A small encoder-decoder audio transcriber, trained from scratch.
Model: encoder norm groupnorm, decoder activation gelu.
Data: 15625 training examples, 136.4 epochs.
Rows from block 2 of the audio encoder of a small encoder-decoder audio transcriber, named by matrix and row number. Rows with one number belong to one channel. Each number is 128 + 24 x the weight over its row's rms, rounded and kept within 0 to 255. All counts start at 0. Numbers have three digits each. After the name is the row's rms in percent of the matrix's.
After each channel's rows are labels from the 100 clips, of 14976, where the channel reaches its highest value: "loudest band" is the band of the loudest frequency at the time of the peak. Only what is clearly more common there than usual is listed. The data: read English sentences (LibriTTS-R).
# convs0: expand pointwise conv (encoder.blocks.2.convs.0.weight, 384x96x1), inputs 0-95
# convs1: depthwise width-5 conv (encoder.blocks.2.convs.1.weight, 384x1x5, trained with AdamW), a 5 kernel
# convs2: project pointwise conv (encoder.blocks.2.convs.2.weight, 96x384x1, transposed), outputs 0-95

convs0.295 100:133134095122117125116094088160146126157170120153112102144145150109125114151111164154108116131107129082158135129109121141132146125124110155132158129152119112118126154107097071085124146135154111072125086116101106123082170075102115105105105169109091124094108143150162135118146104152138150140
convs1.295 107:107139157156102
convs2.295 133:126147145099084136095122145122142130099141155124143089131081173165155123123154104123092151084181167122155135151119100113106175130158129104115113128151134157124132140146119145131113122156091159141134121121100134119092061165122118114126142130149148130153154124137115162088175137143109141161
loudest band: 1000 to 2000 Hz

convs0.312 101:149123120102153170114161128149109128124102114125135110127101159107109169126181095178134141071102138134114106126115175174097127113122138119110119147105140086147125136145091134132129145119175108112102084123167149128096108096156151134086109148110104111171137108116105118127105149119109125169
convs1.312 099:091099125146146
convs2.312 099:072150128155126125101078169083151124124112099144085115126143106131100160114113103126115123200133116158112164121125122138137086157149111108122120114150154115160156151132116124135168120166151136140147117125085153100167182129165117120127136113148146130114163149096127131142110116154133124094
loudest band: 500 to 1000 Hz

convs0.129 098:121139114137146089112119132157169154137090154131145124116096163158138144091100107169130127154154142133110112118128135107109176128127130129131130138119134086126122101128198124146152145116160121097085122171127118118127122107126096190097131125157121145174123088123115106131051136099134128127
convs1.129 089:106152134092106
convs2.129 079:130142137116106156150138123141173087148096189125140108127104111158119094095129100157113119131146169167114113165109087128135086120107102102145136134153131175099132115140139157135142115090120133126123120123123081110145144132138130136091132096106079119100167144150104098101107076127161113109
loudest band: 250 to 500 Hz

convs0.373 091:177124141117087145135147131125175115117160085122165114140156146085090159128153108119096112115148111144153150174120172168125147097151118124103145132075100154106143138138121152111143166085116086097130141143162131118126077124110132113141146097123141136124145165114138132144174099142126140119
convs1.373 105:097145146092133
convs2.373 093:112119143119156126165147136087136112127121131159085179097122113121103110156102169151083147145148165114133159119101144126155100146155123121108129139095135078109164111120119133123117113103142137125093107134143132157160112141110105190122134140120129133113187072129148148187104128134129156123
loudest band: 250 to 500 Hz

convs0.148 094:157123114175139119121120112101112111118084094083147176123101145120122101160113139129161160125136066112142137149116118141146173143141118127123145172136098117098153139128142138171097138116132137165100159160132150134139130085132143146123171078116127142154130135102111130168144142163164102087
convs1.148 130:091135145137096
convs2.148 100:165146128133102145134145153118151123114163106085112116135115176181142111107078112102103096138089101144164137141073118120124128119072137164144140177128131131135129142121105089146113144130100100151106152101109155140094125108106124168128128112144167143119177130149117142136088145121124096138
loudest band: 4000 to 8000 Hz

convs0.92 106:142116105098134160152167162114097155105078151129119108137151093139104111108146142101116115121132174167140117143122144133147114132106138117121144100144122066148122157144136147123147124123163107095100094127133164181131124109121120090148093102119120129146134160077151160058125134119128115093
convs1.92 098:150161113096122
convs2.92 091:117106137141093152120137133143149173128128121073153108173112151097149105185125116132111161137103161086115154108141144146148142117090145165110154136116116148095139148093099124159085118122090139122115127128101147130118116129133080160144131173140118109088113075101131097145130140087128120144
loudest band: 250 to 500 Hz

convs0.341 099:159141119127133163145146188115151129085069125104183096123160103116118137100072142122066104104158130149124130102198109161118125112127136133144132140152163141107119124128112141133122118102143146118116126122106127124113084147143155132139113157140140119125114119141159117109158117087129103174
convs1.341 076:142167153106131
convs2.341 114:139143133135123131131104140095157105112154112122114117121093094167109135132147129148132137120101126100177095109122125136114175155125120126086123133154141175116144167190144157106147187139120120153151146164121164131117128156117132122086141138084086107119178124106124101150148132123097164092
loudest band: 250 to 500 Hz

convs0.16 108:096123153105149135112116117123190128139146136099160101174090152146111129163155138109113147124110105155140110152129126134129120179120094097116143130094138130111114118140165125136132102148114106085111129096121108102136135136166124120172112103066124140053109152104089111113133110125102114095
convs1.16 093:122112095149161
convs2.16 094:111091117101103140136161110152162088181145101163082122140137101115164084120119138155104118119142151091107125122087129118171132144104123117140097114111118122128110149127153089144101087137126143187126110127107132073091121098139141102156163097095132115127103132114093090137119115120106130118
loudest band: 250 to 500 Hz

convs0.228 083:156139099108130146114132095152162107174132125165133116132106122078097114141148143143128155108127120118152139174127122114089138076142121151152150176105122123116151114167106143124150124118107113165107122108133102152134117191116150116153145110130102134170152125119125095197131166163134155100
convs1.228 101:096102140160130
convs2.228 117:088122127104127095125111138093099119107146159132136149121133127130125145129117085126084137156162170134093103130106117117113111151101158146118160172155110141143114085135150159167126076137190111120149108109133121139152156114137118116114091144128141158077147182143159139138139169117132127165
loudest band: 500 to 1000 Hz

convs0.364 094:140096156134126137149089121137125142170156098113095168099159189113124133079118082128136124118115152109109107094145136151113141127137138137133146120128078157086108091120087116113207118109125159141167120140182114134171128121141129123133165129129095126110122135115129130122115110156119100139
convs1.364 085:117104140173136
convs2.364 120:141159102163107186097099104063148091124122186108143095145127069110129143145150142104100108103131133100105134169139166107134116128112135127128113154139128159128131153181154114121132149134150142165134140152167156152130133143117142106127122133121120169152153103146145124157132105131122165094
loudest band: 250 to 500 Hz

convs0.86 093:084134157131098094141110105153111091111137123141156144134087083123081160128147099125119162198107123142119105146113100084097110112144103152154126128125143107130139123125120100144148131144120107136107078112097136059129167086147144112119108131094145162140120134157135129125140111101120096139
convs1.86 083:161148136105099
convs2.86 089:123109185128135084089101101098113154161149138161170140102116161133143133104126143090133147082151123158134077107129112135118116122122092094094149125151120111166126159108144137148098092122156126146117143094098096130113109132075130141106121126124098097099138153140099116164120171142140153121
loudest band: 500 to 1000 Hz

convs0.80 098:156157090144119136123091092152146083139133146113142133136101128160159104123134115092096151143154156089078118159142128151126117136123088115127103108154153100137122088111137140110139062125142115147127105111144152157157160164147101104111144098155192137115139156155133126149138122175123134147
convs1.80 106:100093133148149
convs2.80 100:181176106161150133113122106176132091157153115143136103143131124120164177116149106101124135115111115092100115099128143166118135145146162127116098105136063094119120116155131158143144111173143117126098122128139149095119124125150162145129166138087112132114113104128147169137091131170101154125
loudest band: 4000 to 8000 Hz

convs0.13 094:151125131146109117128133119099141145105175111144087144096104127093094123086154124147161135080168099122132131117139186143111079133112141125101163138130130115169143143149104150115147144098135139107147103097138102109109110173137076154108092073151156147115140132167123128109134162130110125130
convs1.13 106:147137124099089
convs2.13 104:160127125117136118148109100145127068144125081201110076139124131141150134129099160101093144137121165140137096111111140130126110140143132124124119065112116132100115116121163125090100121159163160139104155152147125136060161124130141089158122132138133149135159133122121099149146127119118098093
loudest band: 250 to 500 Hz

convs0.381 084:101136108122088106141136102148118139105182154150122135149100124095171135150109159141139118138154129104136143140152122163117153149125108115104098129127148142149125166148111130117080126134107140114113163138128109170090118090114110147096112104096134162095135189100089108098137137095142064147
convs1.381 136:138126097092105
convs2.381 137:165121155148154143083112123125163144135152155120137134079161085160089146143155132133185091153124134154135095140160122095148123166139077123109128128098179117142139138102091159135142129129107108108085113103123129120142134113105108118154154075156117137093100117123097098132147134146132134115
loudest band: 250 to 500 Hz

convs0.115 105:149100142126138100126098196121119147141108134106094161147154178135112103142163138129152117105126130092088141109127177153134123135138126163055092138103155103149126169139106119116130096125111125135138133164141130147158120120124171077126114159104157146124131105162105158146103111133108124113
convs1.115 073:101107127147165
convs2.115 097:134129173112191159169171158126138125093099170140125134105131157111131116110151129091150127114163112118098104124089143129148127123134124101095119084139122106111115116107119173151126162146138153128131085110101128124142178073110116159126120147122138110133115150132108097189129152116140099159
loudest band: 250 to 500 Hz

convs0.85 092:118104137122171102114111079113149157126110107098155068177111167179141097130130093164138128172130104124124125113124143130126156119157139132150168118126161098134179168082140124123146107153123114129131133099127168123158120103140114106129137153149160108160129145126074132115134145109126113158
convs1.85 090:123162147096111
convs2.85 097:098164127123142094105152150113101137086165160146114124112143104086104150123173093131077103094136108170132106141123135102172124092150119127096121145154104134130120115131155147143152108128134122110143120095121066147120154131152155107144117087122102124153108081129100122171152157135128115164
loudest band: 500 to 1000 Hz

convs0.145 092:126104111116180133093088183135106156098114092145077131126076135160136157092134110112140111151081132129084111137120129105156150169106123169148171131135081143120136106154136129120108134131145150139153121121127138116148111126126147132088114156110170123117147122105119130128179145107114080135
convs1.145 131:114147135083145
convs2.145 089:092124167126112103117123131104097147126129161157136118133154138159119136110122136150091143164116134169169118104092123144150145186182097082132120149136122125068132116176114122129103137136165153104132146094092143094112164111149172147159143162107170144141119148113119123130120131144132106135
loudest band: 500 to 1000 Hz

convs0.223 097:139138141093123087098161154121161152112125105163156106138117178195138148146150169159092141148191141144140103155123149169129135099147144167136109132127129107104149130122153127104120161136178137193134110150124147114095141136127120117129104132131121168150149125144110126106136133123154111156
convs1.223 040:158132140138170
convs2.223 036:151173105154126106138113127121139089120140097114086117087112107121091111126139103135135123114106057104149135139132128132110144174116102114151145103115174120160148111126119111153125087080146129056152106110122120133148084080154146123134140108076128109102117143145126128127153121136135141095
loudest band: 500 to 1000 Hz

convs0.287 094:112082128095170148076144132097110081141137162125087151162150123143129073134143132096122136107140111130100085126151178100149158128138088132150179113126117121136163111134143101153091123138120142133117150175085119133165152137145100137137119138120098121087128132146150140109126140168129152128
convs1.287 110:096137149094142
convs2.287 092:117094104090138103085115118126136111135091131133121128125139132126146145081122137106101205119087109141146119118123168164119106160110150132103118135141128108133117138088116129112128162121115134144129107196120174150118143110145161105105049149102136122139148130132123155123137164114083124111
loudest band: 4000 to 8000 Hz

convs0.336 108:166126154119105162142093089151158162104186151114110132122151137122118128126144130131102127136140118111164163140137136145135153134086203136167129103138142123133133139134152138145181204146130129125092159138154120092127110114119172131107113124138106137155147136133116102081143101099137113129
convs1.336 112:124100149150094
convs2.336 095:080144149082106120164137081157121109121118163143135151106173101090130125117121120113132141095124096130156127114126148158122086137180128169148131148142134121127150098100177109135157133130115167148165144124089130154081140106123093096139174127154123082144140167141136124130126146137117135156
loudest band: 2000 to 4000 Hz

convs0.58 122:173158143100114077130123154132124155088124144131143127123197132134160128169127119199118125170132141148107145138136181100137120154125123148103098101133142109100150129133133113113136121125124151161107136158189084093128154113138146127113124136125150126080122121099116160108158145141130160112
convs1.58 050:172137139140153
convs2.58 046:095122126139171138132131134113121122116100139124133132125113121106076080112148153085179154121158116141146129088147067142068149110133148147169172169134124119147127146131131123126130151153120095079136092123124140122149089131105164148167160092093136120113128154134114126119077138136111131129
loudest band: 250 to 500 Hz

convs0.262 094:150175110098097138158118149157159132139145152086198189168140150106091106128125155082146158166120118108115154151094150113125134161134098133152106122152071120150108112141105104137129111153123117137114136096097111152111121115081150128138151144134120132128143120142125106126097095134150129146
convs1.262 103:147154124108090
convs2.262 100:133162095146096115118124142121133135136123141094074131153104134124151130124126133100135127152134121096155176160151155093127135144134115115127156132119106121190132141081131115124116121102130096124075127128133133090138126140174102125109175163169129109085130149103105145074108158129155133187
loudest band: 4000 to 8000 Hz

convs0.283 096:123170119120116122149119145191127149140137143141129120098102124165118146162188144120061132132150135106138097114136155150122139109125121139132150119130139122129096111144104152113123183159123117153125131110109139063127122134178108120115149117136081111142123088146154135173131161120128137066
convs1.283 118:118136151122082
convs2.283 101:179096156127141122106196111132148147161133108143129119110166132103118180127072141141131119128129096126137161118134117129148153089176145138122120133134179133140146125106134113128166140097118135078126095142138112116150112084110120098083131158151156111141103128126151155121149138121144067126
loudest band: 1000 to 2000 Hz

convs0.178 088:136153100131149069144107139086133167116123148129143084145125111107111128135111092091167102165159103123143123120141103114117123172111169187159144139109101132132154151125104124116085122150139132082122161125077122159136137079133141131123135137118126171119119147161146160157151149152124110147
convs1.178 107:091102118142152
convs2.178 123:078121144170154107169099114059130106124107129161144123110137136133171106109146141156124075103133145151093123137146134094139154117141122158098158125124143109113113161112142118128097138155125158118102129140111162137105090144170122174118111119140143155163152147183144166112137127139166120122
loudest band: 250 to 500 Hz

convs0.304 104:161137128135101133114127084056102140133121135163116148111132166102158114110119152147133109134127109107120157139094143188107079141143145133133162139117134103127137085161150136100141141166115122123114113132166165148107169135108113152140116083173106133160111130149132139134181114141170128111
convs1.304 092:105166155128141
convs2.304 098:086148103087097125088130135137127153117128096146100146137140147135136157106133161099140135098120111136151133113154109145113146129112142141093118119157168154088179158125070144146159095129152124098123131121110094133081122115161127131097119149102117120132081107128111059149145105091114158130
loudest band: 4000 to 8000 Hz

convs0.203 087:157171110139152154125141139127067103163131163155150139120185128123108100155097137139100132151117121116127155137132125210133148130118149110157167090162089122119123109138131124153151122161143137164147133170102112129105121161109158138107101116100144121102141166113133121126148126168115164122
convs1.203 118:115103087137146
convs2.203 103:127147119097106142114134129150149099133110128132096115155155159173123141117119124118145134113098110147114133089122138114123156145090155155093116150114128136102147141111139160109133125062123089079154098125091118110171121080150121168140199170119146110151143117129129131094089151124136158151
loudest band: 250 to 500 Hz

convs0.116 104:111125164110130105119090116126071126148142133143122147103117142074125156134135151131147153126119188132128081097163072109137151163092118158147104080102146118120149111170151135104143119134154112153128131107120154079192153123117100101132112098121118176130133137146134134130121113122134145126
convs1.116 066:155165121112106
convs2.116 086:130115114143088123100137099105157147134138141186175142132134133136121155127107146095130140089116121127164152137129163179107138074130114088128116119106147084126143140113173118130160085102119115150121154140126117107143124157103142137149135113117123144075133129108107174156104200101120115122
loudest band: 500 to 1000 Hz

convs0.167 115:133128108134135146113122172113148113126118099130115175118172107164133165138138078104124123101102147143103058110115131141130105174076114109134132066150117137121144135129150145114117122092121147101075118142135137115111103139125164171153120137111122123125150103133188136107113109137143159091
convs1.167 090:173128101121135
convs2.167 095:092141057151122148119100132132128113138136123114144127167128131120133104134111074127144114142140123092152090099131091101117125118140158145149114118112140124111112147141141127117102114154115090118132149162081105111118146093104095123138146138071135124164142113129144090168156163132134050091
loudest band: 2000 to 4000 Hz

convs0.209 090:177111095124112143119169110144141156121129172183097103118151107128120136120167157161112127138096154077156144107128140168146134145104133103161137177097143147108093169139118134159137146143113168155115114144122138156158143118152112103147137109162145156122148172122136156108159160140125134153
convs1.209 130:089141144097132
convs2.209 105:116142136146123102134119118081113099152136164148108170132127144137110108112147117107091138142108127109173129138148161170140128127069108141126124148119207103121171130141124177114169127132092135173142087142135127141118159135139110145145145152157134156137099071118132125159145109145156109143
loudest band: 4000 to 8000 Hz

convs0.202 111:097147150142136132155155153093138133156139148115132140168168133141133131121115124140126180156116069111096113156091141175126128083150124121144149114093116176121118141137124108122139146122179142135127098095156131123150167119120183127102151159125125095090085110159077128129127144104127104119
convs1.202 105:151141113100094
convs2.202 094:140172143120128095144124132147147160163153155160166154124115165167162122110152154144150094131104124121098147098117128136142109187107101101127107159131186129158168127110110133147126120139153134145097159126139099076152175091105116158104150148130100136129149111127126133089138135143114167121
loudest band: 500 to 1000 Hz

convs0.191 100:108166143103145160131116112103160128139171156119105115124110093134133146070101100171122120144095149090132103171150132155151124133159099146107159100131047130132134112135117121122145156121156123133091146101125127144127160082165157127138115160139115142135109119188109151132100123122126139134
convs1.191 079:129156170142117
convs2.191 118:096116106151086090082158141116118121178138148088093097172141170140131143130167163131114084101118091077151109127099133145122147128140111110105115129142155146125123115105113123127074107108107138136158119122126140132108173153145137119111145137115159141127141097112153163120135069102106103128
loudest band: 500 to 1000 Hz

convs0.365 098:149128096123157084142115123118108124103131154104150109152107102079111111139128097139164091164145154112117110156112137151137138097136152161157160185127141177111097077135136166176107142119115126126144118130148122150104113158141146120136133157166166129150151087116159121165133106151142094122
convs1.365 058:156140141156160
convs2.365 104:159098154169095159098153146136176153132113125129127103105133147145119148090119160133115126143112124141118131129126106118118139164134097087109127114100122169135149224124122155125158158117127138122127142122101162117177114099136089110145118107102141103146094130122081104107156161138136157128
loudest band: 250 to 500 Hz

convs0.345 087:149138124112102143155117134155136125158142111107169140087137155106155104116126121114180122106139143155129149099123135151108192119078136106151133166097150181108189164134119133140117133126086087151124110087122096117145118176124137100154120148108139105139130130134131149168132159113146143160
convs1.345 094:088119143152148
convs2.345 125:114100148150104119112074143073142116099089111119097086145117102119144143145123119108154161119144139114102112125109074078129112126159117116136143156168145174142127145140155160104122092136169108120104095161133142109101109113099122155109123112138156126132131152127168093114181166134139130132
loudest band: 500 to 1000 Hz

convs0.199 098:162128145174097113138106095128145108124165133094157163119172134112138116134143126196139122153138163126100189085121120132143145140075116134069081146150135110121152151101132134115105115129114100121119123112091087117173116123115093127151146129096129124135129100146154126099156113122121135115
convs1.199 066:140132164164140
convs2.199 102:098146144101117094166149125149176118138107146114134089131137149131125139116158125114120160098164113145117116103140110098147113132172083115193173166111104095157176112140126169162123176130171156151151097127089156120128158139117129107120119128106125131093132124106108137120136151123132130162
loudest band: 1000 to 2000 Hz

convs0.61 101:113130150154140133125130107129131170134107142115179143145129140113146124143108110157161138159122154057127135105123111182105114154146152124114145163153114098119132124117122153089112125126143152140068120086127135130175107129154105119142103114137073173111167154137145140081077116137118126118
convs1.61 105:146159139106096
convs2.61 113:151121134120111136130117131135135107139155103166141110119112115148113166127111160104096100069151137160139144106142140153109162101148100079148141138079094099159127101087127114154126116089112099123122109123152116120083097152117126135186106158150136088140149093173098148152148132112148115133
loudest band: 500 to 1000 Hz; 250 to 500 Hz

convs0.212 090:124150130125123085081141158136143141131123115156155095125106192181144145151156132156099145152160125165146100149144152142159164098146120168142106135134127087121144146124144147107130161132163131195134112153128148099093161155142112109106128130126128174119145115144117141101152103134144100157
convs1.212 035:158137144168136
convs2.212 031:151150127129114104134100093111145110095120093118098110106094096121078098099155124136139107099107080082150147122116108151097126174123111110165167097123148119141141107152121109160132081099156133067152114114129112132149104072126165121158143121097129104107123124120130153108117135133127150103
loudest band: 500 to 1000 Hz

convs0.130 099:137126118117172171134144157157106159092108080122106085114099127118145116157104115126122115129096105097111106110139139154123106139095123124145179119155095123124139138120124154150098157122107149168135138094132144103094171121093117154169084079115115093117103165154135156152151122131098141108
convs1.130 109:125096146158152
convs2.130 116:118116142144109112135115129146137133152111152151131174150159161167119155094149126133134132081170158154151136115103101113119168114148081141108118162101148151146106116127110143129121124099129102143157151164143063135075134153137144141090126107105120161092102128091151071124111136110148131151
loudest band: 250 to 500 Hz

convs0.21 109:159092144091096142141129134110143150084170142130121106162123138143152109125143173146091173142093120142161109109149128132187111102097106136186093100104138117113099158161085104177126079124114148151125122126113091116118121142141133113146118127133131155108121126122142149152126129109150094161
convs1.21 093:165131112100106
convs2.21 097:138120169103115154143130153171133125116153091113142116147125142130125139135143157095147111153113113160146148144134137095134168133130152148132137158123128072136067115142152118185127132125118155162142130081139080116179136072121179142170154117168123113102142114119155134109146125098141127144
loudest band: 2000 to 4000 Hz; 4000 to 8000 Hz

convs0.239 094:149141138095129088085164158112155149120128120174155100140121169182146153149155158162087142156171144150154111150125152158154135092152144164138116128122141094106142149115155138104132166140177133194126128140131135111100150130136115106119112140128119173138143125149115134099150114136139126156
convs1.239 037:165128145138162
convs2.239 036:146171114156118107139101124124149092114130095103108119092103112125079101102139100124135112105113054104143143131136117132103134166105108114163137116128150129165149103142105109157112087083138131048155106126115132129146095085136156136135144105075135105104121144134129145124135134135142152120
loudest band: 500 to 1000 Hz

convs0.25 103:104140116118150121113136109159090164145103153091117125119083147139134112108105086106140155130113127169118145130143150137154092160164108123147115121166099109087128126153137076128098093138116170156104140121142160111156176119158151150158161178125128139127152138154103132149141126171169119113
convs1.25 082:160161126100126
convs2.25 091:122123168120081092136146118150139071090111138163137128142135078121180127146138171146174125112119140127118105068094137092115109131125123151079139154152104126130139098151141108155156141171127115149138145130116138146134161140117164126115103138137112122107131093132140160147096147134071126150
loudest band: 500 to 1000 Hz

convs0.194 096:145119157133137130164100104061106155130165146137143137114132120144130075102109116167158155131137127138188124118133146181143158132140157132124113166147128088145081100095116133162123142131128157150060145095126128134142101131137106142118115130128115133118135096112156170093117135159110099132
convs1.194 094:121168161139130
convs2.194 116:128148151124114144089146108176162158189142150184146126096165117127147159125146133128163148091157100172104145090102097111125130158123111130139175134111118108143104156107147148144119103079154115144147125117103104143132138133088141116116116133107117147101107139131126154148158159113180147118
loudest band: 1000 to 2000 Hz

convs0.113 106:156118134076126141130117167068120103151112151122168164161123157149118135119131141129125101162145126130080091096091089129140130169124138123135154086148145127141124130122115118109161136095128124122148146174122115139089093101145114089133120160141102168130141128146123155161116172145160151172
convs1.113 101:117140156092152
convs2.113 083:102140146136097091126114105153089107150120099131120115129129118156117089127150145135071165090125131088119130130154164146138146126145142125159145122177159151186155139158139156158103131147110107141130082129125098086141147181128118170131156144111108135099116109113107135073138154159130127139
loudest band: 500 to 1000 Hz

convs0.254 097:074125104154155106141106151133147161117140120100114143082120160105133150117126186117156136140131149126131127124151106118125109177107151167166100132130097163139149130132108133145118128165196100135147149153151170095094120131120110152139149111096123128157148089120109145092145127078126098137
convs1.254 117:122147150084120
convs2.254 107:164102145119142099112170141154113152120128124136155114141130073101128140121143111168114132115151134157115140148116087160121120143131131131163107130125118155135170046135124166127154094191157167114111131131137099176127142108133129123111119163158175134125084145110130149162103123132145142119
loudest band: 250 to 500 Hz; 500 to 1000 Hz

convs0.43 098:114115139152124155111141149121135138117127128127121193151107153124140132131163213109133106147121092137129107140145126118142144116140142108116130178097120181158107132109120137149114126107074128113100117096155132102119110116165142117033140118147169130104152122142132150122123141132156108116
convs1.43 071:109153148148161
convs2.43 120:097111127137080106141126124136112105121122092112097061119088120154092128137118154123084148132126148082134077143114150144145121111122136153148164168131109125093158109158124145149154131156115104150165143151132108153145147165139137116144129139122064128134146121107149125094110138176153152089
loudest band: 4000 to 8000 Hz

convs0.237 094:152180065148130081122133143137114191120133110115142124147103121142101117148121125089146119106099102116137116141132161135121103106123140140140169112106142096130116147155112139106110173136128156142108061129139121159125168114159080152175125119105117161174122150127102119125140156153132135115
convs1.237 102:146145116097094
convs2.237 090:123126108115098180128134128134109112138081118108150128168093142187140132112108095110130141126115153092149125158165107147114088126148200110122164125126132110101165143110150170134134135119117171102129131139124129152126114144170104125118097175155099107159126172143113147126119120164123166128
loudest band: 4000 to 8000 Hz

convs0.230 101:129133135087142096086161165140160155109137113149165115144117181186151139141135122154110130152165136158146116162127146157124136123164136154130124124141132099129143139148130153090140145142166159211144147142128137101102186132142116126116105123126109169158132123144113136107149126122152121168
convs1.230 049:140154152101156
convs2.230 033:135169124162094108113108090116150113136097114097087121088111092118098086128167127138124110123116065100161142127129128109112134148134110126171139134116137140127145123144132115180123100092160119050150108129130121146115059100139153143136132141098141098108140132126143132112129127114152164125
loudest band: 500 to 1000 Hz

convs0.83 103:156140122115118125111140167156121130125085117157174135076130126135138130126083152166122145176117153075128127130163117142145121130155147123169109089137150155125173124114106148087103161143144106117106088126137160167113106099121140122158095096155110109121127096152168156105133153125134150160
convs1.83 094:161155120105106
convs2.83 117:129153144100141133149108107142126116143120176104080153108157123124088120122134109116136090140118122186117136101084118123075113070102133158132097126083111107127114116116163141115139143154158151169145133155086157142151153124122110116147140084087112099160124135162120156149129129131112142164
loudest band: 2000 to 4000 Hz; 4000 to 8000 Hz

convs0.238 091:119144169163161117138107164123098096111151119136103134198140123134122140135103163089138118103117171089136093177111135106128149162076115100113130141123107157134131116128084105153145165129139121129147115136102138154188146135158112159123117140128081128161164110130109126139118146116099108121
convs1.238 095:138149156140091
convs2.238 119:133106138139121166142120096091146145140160170134109115138108102160162165176149143129122119165115111126135156101112133084140119098075130124107099170151106092080139141088150102129075152117140141105128136167111135104097137136162098120137143138120162088113117138150112136101161124138162152135
loudest band: 250 to 500 Hz

convs0.329 104:133149123131138141100146111150093149105116144185160179126109090124117117159134170106139172138147101127106096113095119164159126096103124102162186149155108127129144130163145092152109118153159133117140131144111129092128103130132153141093127123133095111070108135133149108160169126129099155142
convs1.329 109:091103145148114
convs2.329 098:147089114127114099097140139117149113153103120160129133186124153148096100127098116152131136126102191126158149122140136176130116086103137148141094156071140122146145161121145147099167120096090145100156141139135135140137111080110125085140146078149137126128157119125138096152146112129121168124
loudest band: 4000 to 8000 Hz

convs0.89 093:135123157165105124119134124133087115117095134095127116146100145124103163136142114122117097136120149114141115126143162132113107134130088171142130140130151127119161145093104097143151104155168059088134111156132108080177208127134146152108142105095154128141096120098166118118146125101131130137
convs1.89 087:165149131097119
convs2.89 112:179156121094105116101133144152130149127128115139165134103097090119131123125115110176127152110125132123098099119137086085123130129138167088147082186117151138123087116103151127111102146063118127169116109090115138111113115146144104150146156150120137124111084115122148171163119130108143144106
loudest band: 500 to 1000 Hz

convs0.233 096:102111115095165150119103119112176116167147090158077113135149141133134104135120135112104105092141123127161118124104116114132133131170126150188117110174102127100092114144107108096047130122113103106128118108080155128122131090158083113110105117118121110138116142119143160130134097129148122129
convs1.233 080:145158157155139
convs2.233 129:084087173109106099108142136147140139101140112124126070104111116144108142105161099136142097082160127109150137117084123100090117123117116136133137104128150116138204101130098112115165124106144174144127105121117107139103129141108151081109152125173139126144144149105110112097118131156130127166
loudest band: 1000 to 2000 Hz

convs0.308 099:112096125140125097122134157136139139110105147144136131118089159096134094136148134116083126098135127119123127155125179122081127131120164136142130120140187121113146127150142119138198135155105139116150129103122139058156087079067145155134136101097140130114105121146115127092116097098139142135
convs1.308 087:110113099103099
convs2.308 097:128153131170148153116127161153159170127115150133171098158145186107138119100169142135124134141096099101154117135162115156130143120093101104123118098139137117099128148118148124152130131158145140108132093090121146154137145107163124160134130188120155173137132099149129107106099141097132141063
loudest band: 500 to 1000 Hz